Weights of a small sound classifier.
Model: 22.8M parameters, log mel input, arch wavenet, norm batchnorm, widths [384].
Training: 16100 steps, batches of 32, held-out accuracy 99%.
Data: 15625 training examples, 33.0 epochs.
Rows from block 3, named by matrix and row number. Rows with one number belong to one channel. Each number is 128 + 32 x the weight over the matrix's rms, rounded and kept within 0 to 255. All counts start at 0. Numbers have three digits each.
# filt: filter width-5 conv, dilation 8 (model.blocks.3.filt.weight, 384x384x5), inputs 143-155, a 5 kernel for each
# gate: gate width-5 conv, dilation 8 (model.blocks.3.gate.weight, 384x384x5), inputs 143-155, a 5 kernel for each
filt.18:126098123076112172095131104132183109119132146142142119148118121126166118098051117059123104129160117150104062122080117106201128177132129171142180125128147071136096124089064135128104119154146144123
gate.18:123098144134146130098128114076113085039083076122137079145151161141171171181125156125140153099146069120142127140120150167132111131103098124119108116115125078121118111167115195179180132133112151157
filt.19:088102127103180170126124137168209169106123137143157114124097024071116105126123137129127084138147131139096119152140125082146094125130184067105118122179109121116083187047119112121121088133106116103
gate.19:104105215137105145083132123183167110097108143153149092125113107096150144077132156103143116147195072115096117174098141102136096148114138104121157105058130070151121130135036132126147115146128124056
filt.20:136141178075128168156168135126086057060130112082053029136109107111192110119108135093141131078105068133095114110084115109132129166117139109072127080126146135135084119144121166127143085066077099116
gate.20:059086083131092087114125131115111115128132126156152144140138077119069116130183182145094153146136121130176165166121097154075083103142112085066040134089068084066143094087146113124135143127091126102
filt.21:105132171114104135170235180144100131145164153096111097130141147157133091109126114060129151099133065139135119098037105129131156209155126122143138112123101128180144112143121171093110122095060079108
gate.21:210120127132134156164151147137113092063107083082093079095092207143133122091076078110107133046068117100123081082120102132173176148144121169134114126092197113085117124210148140148136127103085099089
filt.22:146128102149120098120065111105108109062084092103109117122129164145137157152144120163117147096092182133139141117170122156119133085125098149128132158096145101050125103160122112116157167127150110112
gate.22:149152186150120151132127084162168172108060126126162087123096103115130180079093107102169098152142090146067106114111169096164143146093150154132128133097158131143097115089118133190123116138116175087
filt.23:087186094218136119163167156138135173144133152156093127077134115165138200114159085127079111167061136056131152075101088124104176151166145093153081180132099209133184136136183147207111135122088139120
gate.23:128154177093150198104135135127204160140171129132169117149134089121140072111061107119131152128171088154107064128116144145194140134126108124181118083125150126152114131050081138068136081165134121159
filt.24:143124118117127124103105210093089104086172137104115133095181111146198080148127141143078140110132176112209125141157059155123119117184126104138176135181108140118153127122127153096140124146177079187
gate.24:100155193115092153191154160156177158116083131134108097089117069120162148098116103104113156133083098105130122090103114121140177157152117090133150121062129187168115096075128167158150095096119104096
filt.25:105112126088133099059098101106095108091133142152170112156139118110160131163169202155119075172171109174128165206151142094077040089111167123118144142191119073117077132111104158086130135172151137156
gate.25:171138120156203164123172148141079113158134092055107097119097147103090129208125128082104097097120102094078111119078104103146136170154169101114112142168141149141154173178132102160190100119083129155
filt.26:141091114123129115066068129192094108103102134133182155097090168159154125103129178178150124089205103097106128180179133084121073064128145153128089086094130068087108126187098165124095164164142109035
gate.26:140147132084118172131109173118157160157166122111138148115151100103075062135081117130109140103137137082121082119149092136173118111139105145138127069113165137131132103129098106126135105130149070132
filt.27:129107130150093138121083144126128102112142155148133162112186152186177135113087100107094149124135140112153089111120105130159150114159090173178168139062140102088153099141115131111138146143170095097
gate.27:157111111127108086121178154096131165178151159138159116104152133121076083092113153124126204142143132139187154165131117202130096140133058181133119120090134152169158090134151110098138164160121127148
filt.28:122073166120141140100099150063140154118144108136184145133150107089171093150143181114104149137155106123137138169137106167122080119132100106085188113162154095165131104126098177127150119118186111179
gate.28:144146132167089094050054144111103104082124114139156161127152138156162127142150172182126163135169149079156157181205118165095086071128103150172115109116098082071134113099137162126127143199172100137
filt.29:219155104101121154111164116191070078112128133059098097132063194192117124087098139122149097057129133158119111128118138088138124134108168146165109134106165162117101152157162132157089115153090159081
gate.29:119139129137098073125097145162131115068099107167147120086090104107142110102179133160116140172146148083137169126173123109081133095151139112144141117097070078095154119115069150157093159120150104072
filt.30:122158172112149148113079140096077080084177129090119138145159132151154065130099099147135154107137147114174094106164138162157157105114105131200165095143133136110149164116121109104134099154174116139
gate.30:116102116106148124080127098071179136138112064160185148141121121144098104175108160138141177133207142132144121169132151186134098112104086160148099109129140108105096106120131114087151162202141137172
filt.31:138143184162156066069094117114097100097124119135139122121128143125133137135199200163135123158130102126144198200168141133047049087103096089097118132133115107176150121129148151140087143153149105128
gate.31:155152147157181166170126127110095108087141096071057084138108127094133143180134139166117139115055113110127113116138119140142127117117116086064100136142176155136158156168147132151170073058123140146
filt.32:097150125151089096124118202111110124119167152141144165130173118143160077074144089109058139122117149104208145097130052140109157133197118122169176127123075138127168091111122172110059165159180097153
gate.32:073130108098146111089184123113202143145127122199163108154126051114108150132122157122137143194171088158141144173090145131112094144128125118140108142127110096153113109037113135150147131152090147150
filt.33:123102093150128153142127121151217193151121184163148176117144112111101144108102097169129116137140161137131103105162149118141158097124128151178119146136154140116144181153114148130109152138151147118
gate.33:090138079142167159108131129148097076088095107107110118110105080111097157154163160200114113131134153102115133163167103097111108073150151074089038127129106107078133169117151118156132083120081128109
filt.34:081143098164150094118132109170160170187119119204166169103070119117053134134161144150121091157146146097076160144157126097087106086139171135155082125111087139133163148157130108143145178154113140081
gate.34:126165138110153156122181178142137121154123104131127132073085138194134158151097080083115156086111100137130105094076093132158158174169125129192120114100134148130169141119175128138146107167096083103
filt.35:100160147122155166156200107089149119162094109139119116103127085138154152134120135101144194132120079127114107119088142191145146157131090085109153126110134154197118124115117182151165092099101141165
gate.35:139137190111110136112121160125082049041132107112094060114136141133184114140173139125119145124097096113135142136130114133097108125156114084092148119122114092138149136171126169167160107110127113140
filt.36:156163168148123090087129151152069074093084110117128095099105115162169132091139129067114135133110098112088165146093114122108113165145124111160167120100110131143130113117125146153123126166128098082
gate.36:046115129125137112097133100152152130086067145162180112114136064115136153095172159141143093167135136146084167182120157104086071115107140084130127139121060079101065128088133138150123143155100121099
filt.37:122153092127151101122094064089164129131101079176139134125087103128095125142114145195173148147138175159100137149187196147122113073072110134142092146134095131088103139094102091132146147130124185166
gate.37:160160136104136155153095110128102095087127116073083117142122122107112069133141134190203151121115151114145125112178181128136122076063110125095075050102148135108060123122101123097141092091127119126
filt.38:083151116076126144166124159094182158147193136161106153137146077109122107106101087099084126159112120145119096093110101131163171148156123136141152155121111174128134085066118115076071112117168124141
gate.38:200082152139163168158156098142161128127094155091111082139109109117121134115065110071126073061149079144073078100066149093183160182109166152129142152170178131161106133105116118115124087094101161125
filt.39:125123132159168185195192152149112109147136125090078120126118101153139130154106088042092076094087090124103097070030096077145179205144162102138158128163145153146122181119149143121138066098105102111
gate.39:105123158167125116138117132138083059035109085105073087113117085127160129101187142152136152133076134094144172120142125143080124118125108054097116131096078122134156107119171162135110087094090122084
filt.40:170165114139181133126085091124079144159137134074097166140118178109090120158112138172187111126143152135093115129199185105156117079066156156129119122174165161127111173178146136169159131138184156143
gate.40:099182124168088081123146119091132112109105126167075100108170091114096135089203129134112179166091116108191194137127132196053131131122066086116083133090090158114167067114123130138095154101070136137
filt.41:128178172099098193147148133074167104113139135107090115158193136165198141112084129086108151125131079172181074119088122169184138161136101119151168159160182175184153102117133183140085089124132155172
gate.41:114155225148152144134175117097158135149130109134122111144118119174225141143118093013138125136127090130121123112051146143141159234129126138198209147166158198245148142095144162158149133148122140162
filt.42:067113064093132102134088103134107130116094113139110168102121070086136099131234124182145108169085163153134195110181130104043117090119154075114120125139052130082080130119122147071123130120168110130
gate.42:157128189189122106133156138092110122120128117140132115108142155084129129153121103058080134117137093101146132120058114145125151183162091145100162164158108094174168124123055122121143128113068101157
filt.43:124132145081145144153152149131159124142147133148135118153138101137132104113099056058130085100116107144093098068068122096147184179122154159151167100159117081135107146099115115107135148138116114170
gate.43:165174132242123116107145100130119118134052118136144111069122149139102177119131150153129151091126096054117137147145139142121112117113096146126068135070188169149181132157148167223169171146099138122
filt.44:049122146119149132116094134160156138154138118172181159139117094139168093147148106092105092147110165136113133106126113096114135140153164100162215142161087119158110149098125126074139104147213123089
gate.44:088096089114138153148088108092216186127126118159156157134121047066136136139102125157131119134168183138131115129175151139137127090119127100114150158169104133110108109073064134132132087091186146165
filt.45:072082126174173128121150145149165181159123086150176139112103087094095177169133119089089106162177155130120130118082094114116139169155144118122171180139095105155163178110075082139140142158123133107
gate.45:074084143168134162158165163125146152136112143135141104089123075093133118107174170115104161122148095109141144135110099143106109155149119000071152110103126126176139127146136140075132068102113081117
filt.46:167120143176110203142112097105132164165177161087150149163174130117156155074075120112073116105147145120152056120116112139196142145153119138145163167117207168157155102112109120144070075148167169162
gate.46:093026065090062149145124136135136135096090093089126114069112121056094144089109145177144167130180159116144102131157126122142115098127118127083104113054096041085122074086093120144105119102126107094
filt.47:127129139135187109104114140173137125119123138157153152131101131152174139138143128115104052186129164124082151143136096069118123133156199165168188185202145133129142196114127120109119165166166139116
gate.47:095078100121150116135120137122082138139117142108135143128126168135147124129152150191173144149140147133168131145188176157130120064093126145110089075137127112151129156139143198167089150127134119119
filt.48:166146182154141096098089126146050058090084096084116136126106162167165104116142147149154124086136110137088140146156133127114105101117138129113135099113098096139094108178135166080121097107172117096
gate.48:147117069217156126159112082121087111115050149101093144107152142096098188138116132175132114139096171091150110126173146133150135076110134160098084172160133123077146160151158116185109124092110191149
filt.49:122148136160122192128156116157175164110054135128165084109123087135101174111081108129146130120156115128086073119123140116184127133122132128143081110079171152135123158113151124192157098138074130108
gate.49:101125173166160196139156141142148125111119109098120084089104115142141172122120105106085073096154103100114094110112101092163143145165169107173149182175132107156186160143108122166122084141120124116
filt.50:111185193103130094114143106123146107119147167175112102157151115201175106077149085088146111145122131156123168104099149110091159158104140106205186128138136183197113127119136140107064160163141133113
gate.50:090159056142141111134141112097121092125108109160063136104143073165108144138192112190153173170096171120176176118170145165074149094114096076155071134114097195118127075099154129142115131127105130116
filt.51:139138141115098149131157142115126122114077051106112094073048141158156136110109101081098173099123088116134094119075111163157148181151093136149148144079148171158099054116145163113123104130119107084
gate.51:065121174159140151095119147156173152098127150185178122113115029132157143136142152120098084162140081092086120155119097088127095133146152066122146132126077098139114156051131148127149077161143105102
filt.52:140123150129126118104148115133104059123121146108113109112125171176158195204120159088091090101167092125088134148096105105128120153150164147122176202214114083120117169138149139144167144153117164167
gate.52:149151187161148220141143171136135096115143178077100080121161109151118131110098167125088105051111078081107046153116088108186113137159133083096103131131179150171195141140213127151143041106097126136
filt.53:111077167143156129078083141152144113049101097140196110110104097099190137145130201145128100124220114120103120195155118100127049114129148139123186124148124063125099156107113138127158147166187103113
gate.53:140147182154127110050101099093157096118152161171147101174175148147163149121121159090114138135155075116128143192116129151106090143134088142163183168124175115166146128146112138119158149217152166163
filt.54:166143064166123159173114158111155146174151142140134181138173142121040128148059089152112143116130188108167077088140122148181181115150104153136098132128143164069145114118095071113117106109147124151
gate.54:161146189101148112139144111101111142177157083134140137172132132114121102178145123052135130142120090185111150136083155144115130183127122124126180116155162150198110141165114106058159141119116127183
filt.55:094183129113140104159154097102083105159172166114079127179156155200119115132161105085133130143061158161132152107092155144096158173116129107130145165170103174124109152149201107096123156103112177165
gate.55:175090200141115156099152140142175153132139144125151112123146181105160088089035112081114159063183062105125071140085108139178114152141103195162163115084192093173105112173074188110095138160142098117
filt.56:136108139176151142085132129163174087111103100154169133114101089140134187123082134111054078101175117087102098152109072076156109143172160138150150184124150087126152122098130120158127113148153131087
gate.56:132092080115079097113070117125152173163124134166169200131142108025098082116134139175146141150162181143164153145194139130096110074114120160096129092117106087101098120105054123068105164120187152140
filt.57:151161169138109185125051116097147166123159160109141156157180092095145092103088120157129128120153157110153087137183120137156124090133122103160144128123147153118127109104095135114090094122203151154
gate.57:109140159106142113187149130133155140076065099157082082107112134133148118137147085095166163149071105119099161083101144146119177168106105122135139067095137156139084132132130133138116142070109086097
filt.58:103158146198179108123105107118146130129108105134123128089118093138119149191163113120095125129094141123104152107140112126096142117166136094137134208183103116107205182126157086112190125131125151166
gate.58:108147123157160139129158171150135060075111100128084051062083088137138127148148144130088128141111100058099122134113075106111117142168134070094091110103119123117174133094160105146176105110068088096
filt.59:166165155125124157103118132081115053072138081078110090143118141192139149118115118136148154063124122124127095136140127145157133123127097145160101082112236159117151066156173136168121130150102108170
gate.59:117106088141195126122100118142059104070099118087114130119098160090115163180122141179143086090126126115069119124161135099130114075120159109083064124168100098088127163131111165161163121129124141107
filt.60:153165173127133108145141169151096117106102081147073072095077169116178120160131088106082093151073111104118130078091068090125173163173174148122170135146124110161162128147095120120126147093101093104
gate.60:076159142140116099107077100087138113097109116173112118142171058139148096125166128158164161197109133125210175129170151174095121084107096111163117124148066149106131116077115168129102133132165152197
filt.61:086168133165135096158132158121139120127130107161069109094118088183159138130165060091082128148053151122153156075089081129078174165164130089183158163149061161150139096097153100098064159129116105124
gate.61:119154098117142076126113153086133140151168100184113180140160123133139082140160112145172197141093178137192179119150143207090135109111055138125133078100093166124114116113128113119120171132130105149
filt.62:149121128079115153166150093078132133141095049106102132111109171104129155145097115128152189101104098142115100109106159184161152142105080135118137147118180145165105071129089155138167113104126154154
gate.62:173115172143115195103121162128150132093092109078177123063122126150152136162065160156120148062198124100128061154150106128193100105140123133139129105112198111129116093129134115169178086143132083125
filt.63:118180145107212105162169165164119127102132126158099108122095167144187112144137076100118085177062118105068149090099098085111166168142177147165168114150108171171109177151125178130134175131120104113
gate.63:088074157164141123178166158153138173111118169153139068124164143081172141125143104092103097121109075104167140092086099116108156186171142116100151160156092126191183154176143178135092153090098125121
filt.64:121105148079160098119103142150065070068108083067098113125077116086152090143157174167150116093132079139106153148166128105090096092124143094079129071113091088122096139129096191105161110102147086103
gate.64:159144142160146168114136120116185175145149147114168148155137134120080136114041098113119096090168141143144055113129113114208155124133137167163124163144210147098135132128113073111093103151104139108
filt.65:065112160097136119135120098121216121100101141206142094133128065122160143096116113090154137174129102164091125109104161135135131154098121160138178132109103109136096122050091112151135132095124162114
gate.65:153167113117096126087073144127151117124186163138145179154142102181130094071114113160102136142171149117156113131167102123135127085148132131221128123114113123093142100080124144091057123187182126115
filt.66:074140064146097088090137143119116107133180161148146154135181160178155131114156128117069145155114158142183160138113089146088105132167115132142140180127071094103208113135165160101098163158140135140
gate.66:142103148118128149156133070087155195123111137144143101151169136072140180159090097087154161137147127170125097099105167167155163154098090144120185166120132112165123131092045107162175116090147166156
filt.67:120184102083119133149128148088122156185179135107109166176146147152144103142098085075103121158091151180146110087088118134159169160145135155170147141170115175124091095089135097059123141153169148195
gate.67:108167113130143101170150133158147112086078089142044088088058094145130160141172078109136136157052135120057156084116139102082183139110140059137119088107102169087116109105145105112148102095093104102
filt.68:142150136125095146164155139131154163144145189115110093128185081121115091061131078133140142111075095126139125087116135132123164126124111088125101086103131146183157116091126137137122078105092105116
gate.68:158126168182160132136136149100074121080064069093125101080120166112166173125128155115135184128141100108153139155113131172124111139121087112095128112106162141159163100164106146176142100102143120131
filt.69:192133150146179208163145169118162132130142113075134113115105129133144090182052134119123133048161130120116048120106110135201153165147133129139118103138203173134132155133118148127179069119139085151
gate.69:090182156122106134139152218123087122099102109102077068040114075098167144144160114110104150150123135079130149116099064156109143176180110065127140097111106163180168127081110140171149097093104054132
filt.70:092119139141136095109088092107155180152127109207198172167152099120127136107186153113113159167145143131153184154133129152070084124113088094123174153092125124121105070133155104147096153168202160113
gate.70:099160086117140073104128131077099117154118093162125166147140113110103106127206128148157155169108167132136200150136139174024117119104085100122111113137046127089121085106144127154137158150127109168
filt.71:105093145086122164168110134113102099084138140041076136143164113157174092118110140152159167086115129168168093112137143150152131098090099113100152082103128141135109080112158209095080085089185111137
gate.71:138180168115158167151171173139113106129121102069061057105103115161102105177113112087122139090072079114100074099080097129162165179141138095154135089147147196175154180111168145123179069118096097150
filt.72:072163087143114077142131139145120162141160154169137157146148130143094186174188096144089097185109159112141183114145107104069148113160156127171117175187062199119155162142150122183168182154115148155
gate.72:184147051139154104144112109135089103081084111101100125131102181161122162126129123197140125124103184145132137115173161126129125098118144147119088128128165160063156156149197122160097145127125137109
filt.73:117063101137119050092093152123112172156146146164212185110154133080121151134156157156126133194177177101150177184184108140111087101146115184128121138116065084108131107099082108146111203154148109111
gate.73:119137080139143111099106116144101139079046077102119125106065143090084157151147139181150136126136173106134155143166141123103111089124139103124072115097108122067152135148094087146149130142116134073
filt.74:198136068125127164159117121115131146164199176113109176181167179122112091061074101154153132115120157125143093086145137149175168115106112175134110109121201155102144116151132113146093116113152138139
gate.74:089161094154188131129109136139171179183147153160156184140133078138082148158138115152126095191119178120086138122164103106112129088143144107177123152164106184145165216055130109138190098148171152141
filt.75:049149171142157116089110150129196130118125098190161146124122063139166143155170145108081120170120101087101160155124085108092098134157142085145169154119104116120157143115148149157157134180159117105
gate.75:091122072140091096105099149066147156160187154174162156138210103134109083127140128150115185156154128105220149142157101186111116088138075158158125126149048139126160123104108171123124165169167132210
filt.76:137116169013113174127148141121133119084123096112126098146128124130158026119102124108181143090129087169106089119124145145150138149099116126130149048119170130163050108150105138070159094106110087139
gate.76:103109105090099131123069091147125088091135152117105163160127122129147136127120143191217140129119160199108116126201197129137134060062136135128132107110087122103114140092132173117134110113196156111
filt.77:105148104110140112064146119130181146178103098155161158107100073137078101123136128163177137140142142126088139161147157114104097098091119103161064086085095113090116145079110093130163115208109126119
gate.77:112037155156142102125086158167107141100102115133159139094103083025173133128136182174106091141174140099087151168166093092102082091149158101056151120141093066138151135110037150137147135102171093095
filt.78:182095135146110238132124156112099140122127129025141104079107147137105119120066154124113142013171079121129026140121117130224119128146118118120110124103178129096156119195171133114136059145126106145
gate.78:140108117135143107166208155149131122095106091134105030088082139112128143166145140105101094095110090099104144124077096084110131177161179117099105148141140161138143118157153115148121153112034109090
filt.79:108117173107103117085141157174108143116131124115161077108089182147197117117118146093136110131138060126125132160100121101138103163132153183143169082088132106161110095147164184134100151162121064067
gate.79:136101147125168206124119140156128077054094105073092056083065098135161150115093139160132106076152109122100060129139132096196130119133158112111132116108171096131116126105105159127122072128133112086
filt.80:154135112169117164122124165131194152158142129143156147110148091119086128118089105118083142065188129076157088113111084133153147145164123134170123152116136127133190126128090118153130120144146112141
gate.80:151144152143180145141194146161086069093114135066077019112082127140151136137117128102147099133118064122060116126087125090140130155130154133114095109121150115161138191098150167145151098122067111108
filt.81:146094166118111133039085101133059091103123139065153125142137176131168124124108164121138146127167130148134108186127155147161078125100118144143170125114134067123135141106108122124133101181199143107
gate.81:040111132089131097143139126172129103116070060160088121122065098139163159133167136116142134149078088156094151120114123107094133138123136097094140121079036113132109145123189185167154144099127138070
filt.82:146144141085152162138099107138120093049112123055090106146113099124184084116100100157179132091121163166143094100148155132165138107099136117145146084138140144147049151085139153097103092102176126117
gate.82:098123107099104122138121144121107056090117114120066092121139084160142137169142145176166144114136149120150135137158138141116125100103121084086051066131086112117109137111153175142158102085078102143
filt.83:107240100134093111163172112107097112142150157146049136155147147173116146078145069115127156191019168152163147083098132159118175155127098136136090172106124205114151079116175080141065135090077174131
gate.83:128135130122115074074086098126117142124102105139159140103095131096092118117148152150168132172154134125089164165152169117100080100075130141143137094112106099103092137101061080151125158175143133115
filt.84:075219153129157088131159128128127113100132121193081079131107136192145126123172087077115133207073118122145190105069112132088162184145132124211150159129104155136150114121141106107099170166085138129
gate.84:091129169126113139129120153220167125147155191134137140122121089119153104092145122115113081130138116110080134134126115052109113132133189067100142123094101119155136164137107115116132087096141110057
filt.85:123124183164140083112168109109104122160128149177139100149137161174132146116160127060099133143123092157147180118062123140087131193143129126166172189163087132197144136155151102088085165169108148163
gate.85:129166125073142095076135121150088103174139180118132140157137128170091093093150156114120100115094099165106168173110135086090081139128157103145140123151104104116065177127185100064118123173127111113
filt.86:119102082166100090123105101100189189156128141188176190120137127119097151086132122177131171137118172097156149124173144176117132080108095148144120157113153131073162079141152102162104199156130159145
gate.86:143092126118114134145175112131055073092086081098091052127102155127118137119127152111171149135142079159119114135091148136144119155109112127073093122103105100150086118146170167148104119085081143114
filt.87:127135090179125139144099107108150171140145137129147207146167151112099163145088081187133178123118178099157093099192156167172153076104090173158096167112139159074170118142126130171146139139166171146
gate.87:096090088112139083108084109116125139142104129169144171122125103118122124140179170182188149186142185149123182154185180159056090055076079093102114062099066084097106128097137134118123143134139099107
filt.88:172181175117090141109116164202086084099124144093115133100109126149149093077101115135104117091127097114093109126134104077156123118149149154179168085065152135162145139131133156126118121152143063021
gate.88:137141125132049121121111120087114180159181160137183170160209126105102100078112134145121164105130158104252121144153116170137113094126080158143117150111150140115099042159127108109066141158134147159
filt.89:154115090063105160143128129104174139165155123132135158135132148086097048118068125134114126066157134136110073119131123145188142107135116168117103113122176115105094077150064117089107117099136125139
gate.89:086172109136132106112111101110119086077092096126119127121112111174093136117170127191164192115077165131145155124178157154100130080098098100159076136095102143058101121155179117146124137168092145108
filt.90:109186108129090181145166131058142127142187118117089115170161094152117113119082094117095155151106138124166094098113118170166165157130088109187113160138131197132142062093138124117110069145113153172
gate.90:120165148088151153181152116141145155146108126115086117161134114115088130129090068109188112140068129130069098055113167114161177140077125130144127064106152176162084139099132098160160099111096136103
filt.91:192115119169127086088109144153038093108147148103122127133119207124129160148135156152101080122159144103131149156164106091124110110149173185132107138145140097098187187163121127176134193129153130114
gate.91:074120151130155130153117133179071086092095096103088094116056110160131147119158138147168106128116124116058151129141160104113140120113158074110119100110052139118158185101176146189137087107135113075
filt.92:092127045120101107120130139128104155181143139156153179126137147107087168139200157146102104159128138111137180155138118124057109106147125092127099150123128141100130093201141127167166159171143145116
gate.92:209134108094116176170128172156119156135118117067124148111118165111108095150081089149127129059137162142156077093147108108181157116133141171135108068115217159121111133203092125083139088076122049099
filt.93:107101145177088096067156120096113126150102129143169124098162153142144170115127197093091147158154090120169140198091110148124066171158110156112173174110095098172162103103155135115103154171137153152
gate.93:121100097118115145124079123142115138094099162105135139122122155071105101056138175229160140119154147130145112161223146136148100013082111131104084096094160118062088135146120165121068118131148106089
filt.94:150162150135108171151091161135138109045081094112101097061113133128138123133082090150131129099106139082127080092154112123171163100134122131153136104110147131077107092160089126147145107097153100111
gate.94:104105112150070124176131173091116197137165116141112126127158085094115076129131091111081192149101140104209129089121088190121166137161075093137157106095077154129138095099120110083136118103125093155
filt.95:065052099106184147128097118140132154126125147140151146153144056048119113115164153159161122162150153161129148145172154123104094091086121051076145087109091064118106172105094125132124094109165124102
gate.95:139100165149191127129160170164094124123104119131118108094088164113139144158137103060088061123144123098070135092075089076119157186171181128158180138180118093155145196153073104126163127125117113131
filt.96:175144127123152132220181105128108122125075110104053085105113174133135156147111075109138117090058130139091113056099150128149190164121119151094110133120146171133069113169170137129172132058065149131
gate.96:140092171139127148113094130106180185132125130155179108134142096047144140148112156125108149131194090130132112171134120158150107132142116156107168155129169085146107138113071118107177159142172148180
filt.97:113125123134117131101134124141230180172132152188180156138125119106080162119107151137152129179167119137114118157127158126138117131110129153152093141121146109117138144119111138177152152166144184139
gate.97:075111156149128079154178135116092141120107092141106074112139107124105164130209128116123136174074097106112196112095124141057143154149111086089081144115065146144158104166154142171149182115058128130
filt.98:180141131140138098176152143137071132114150141107081114137146212177163152154146087098088090124056135131132149085117108114122176164166159135118109174194084170158162146153179133123122157100098150157
gate.98:185160245126176143102127100150127079095139132087108109156097144171190099113105108091151105064125106146052098113101147088153146167102156126147184127142160138202126179160132126111138093127146153097
filt.99:175159060153143115154154179143134150148143113150113143091100156137065142122098073162097124120108174080124102094151082119146168104167137195163070118139158143081174137132119091121130152094065094102
gate.99:156158167110145180129144122150083106095089085076096081098095145102121159170068125119149131086127062137052068139102143121177132148116149132105116107115149139168126160126117131142216079110099111107
filt.100:132085110091152088126126136152060111122186139117144122144106143117137094147178134100100076139123124169124162128110117086086109140157176127111152173194098080113124160175143121092132167128126132106
gate.100:164100183117122147128151082121165121091085134125116060128117101131169159096109109063155138072128057172105106110054157134140145187096109144132135129107169110145074111124126130109103116127097153122
filt.101:073100094121166132148205170192150103149124091158111117117058101138121113151127116101104067144139124135067122115096092054136154158162213125140100123146111113167137180121116130099111136113043093068
gate.101:097068068134123134136110142169170173135044089141144130066100102059102155128130139164143134142141155086114141139149119117115119107130135117103098118107112098065106122114096087154144105123108114086
filt.102:156156126078115096069071173151079102121163151141154173128134133136141044082155162170139095128112135107108163162181131099095093081133157118127153063123124111113101133124160158113099146148187087097
gate.102:051112128100096110103112070084141149168127145164148149138146100079107100089162145147140154161134128172150156156156161150093102090097104110114129158139093088114052079145094112054106128140145168159
filt.103:109114092155127120065152155146112081085092118097137061061105105148089110134160172145098115108149135097146141182136096104091065120156147077134094141119098084133176164132158110128146121181089115098
gate.103:161174164135116187194124124100167100081126126101056104122131107085124096098103099137168169094102124136154091078140159174164168115085093095097109094102178158144136103103099115104107076060119118142
filt.104:101063100149166141102117107140142131156159143113159136158147111163155125153121150112093065093150113143154105155127127090119111141142170113124152187177115058108120138147139120069095114139149155135
gate.104:138110150099168120153166227135101144122157127095122079100107115089160108185143141097084095119120102106134141128092047113108128179216172092066149115174119115175176161105097136096138123092090059103
filt.105:110115158128124079092078085094073091084129114127119136165150145149208151152177145109126149169120141162140177162141149158080096137102102117138195154132072097149111118149148139102140150153205145129
gate.105:114120174182169129159125131115107101084074048111085086091067132102114122114133116125144159105108116072105123109125140154131162124110109128112125100097128093102152129138101108142157134073088094094
filt.106:172150161155117176188120153155082115148154165026058131116130153148130142119140117125106109088087121103127126100131098103136158120150164067106133133139187197160177164158206183132079062076153111127
gate.106:152110174153118120071132146117060075057129119093149065092116180150164110118121163097089145105150094105157123175102088139127102158168122128119122146122131088115159120155125105098114127157127116146
filt.107:147133186226148119133085128112169148130083070157148153084107129143183200144147087165125187137136148066135152125175139179106156093123086141153150139076133123111146079137154174218140142121164140117
gate.107:124140137115092130125145089117098095115122141082090077112147118188145161111156140087116144092090083137110159136096137139107122181142101099102145207106146166155148117145202137154125111125097177113
filt.108:116130108188119136102120136153183162146124143175169148116139073070141188109118126138087137156162133059163125145143086126120107113158112119133118188106121073145195127082043142178133109141160168100
gate.108:146088089097148157124141133140121128143115068107141121126066148113084089158112148175177153112161149139097107146164161137150103099085114145117079037086171114109081137150123090091150114123097076094
filt.109:145154141088126162134127153116169136122159101119106123152140099124120047098084089099158146109123130141114077109110132140173162147104095141166170086107161146158098086107077135103106114134151098132
gate.109:145112096133156164150139080098125107091081102104105110132129099072086164161104149187174153105145119140108115133161174150151123088084099131065030119123154102063107137124106122163190087072092150149
filt.110:161136157136133124119154185171141104109115126131122095066101125135169125110080122082086078113140101106088100123092065086156138187194159156121169135118141104164163156106094137098155107137125075096
gate.110:099093075115120105116080121130161159142138145160153164134141114087093107095140160221164124175158159127143149153210147122109099024097132144094079103118097110078122143093106139111092161131163156128
filt.111:080108128145154100083094114161168148101093127209173141133106022076117127126150158148152126176169134137097157168169141102077079100117135083117107099123079091119098191050089126142177141141152124096
gate.111:171134153144172122145161146127099154117097087131155113096088150117150184168121106063090092142142095114074128116086090103128142180160159148154156145162104145140164156137130120143141121124108098108
filt.112:143139141120109113119086163169073072095125158100132144127137110154188104125148171137123094116095132101112152169155116079098092114131165092080132092134103126154161156133159188130142117116181075112
gate.112:158151144080125123142201096125103116143085114103090078124097187144098147157124125072161114102089106181097139122059161121128136195107126154141136127140140165175069128202174116101136153142072152122
filt.113:128116128107082149088091133136194135101110094179158132117106107121164126119070111121120130154176120112126073145135099115172135116141144169184155116076164104098117097080102135162107126168152114088
gate.113:143124157167169149153144101063121136096090109092100088123146143100190144157125110087153193110117098162137123128101164186145128162097066138100173141136140109183150139151127156133173102096127150188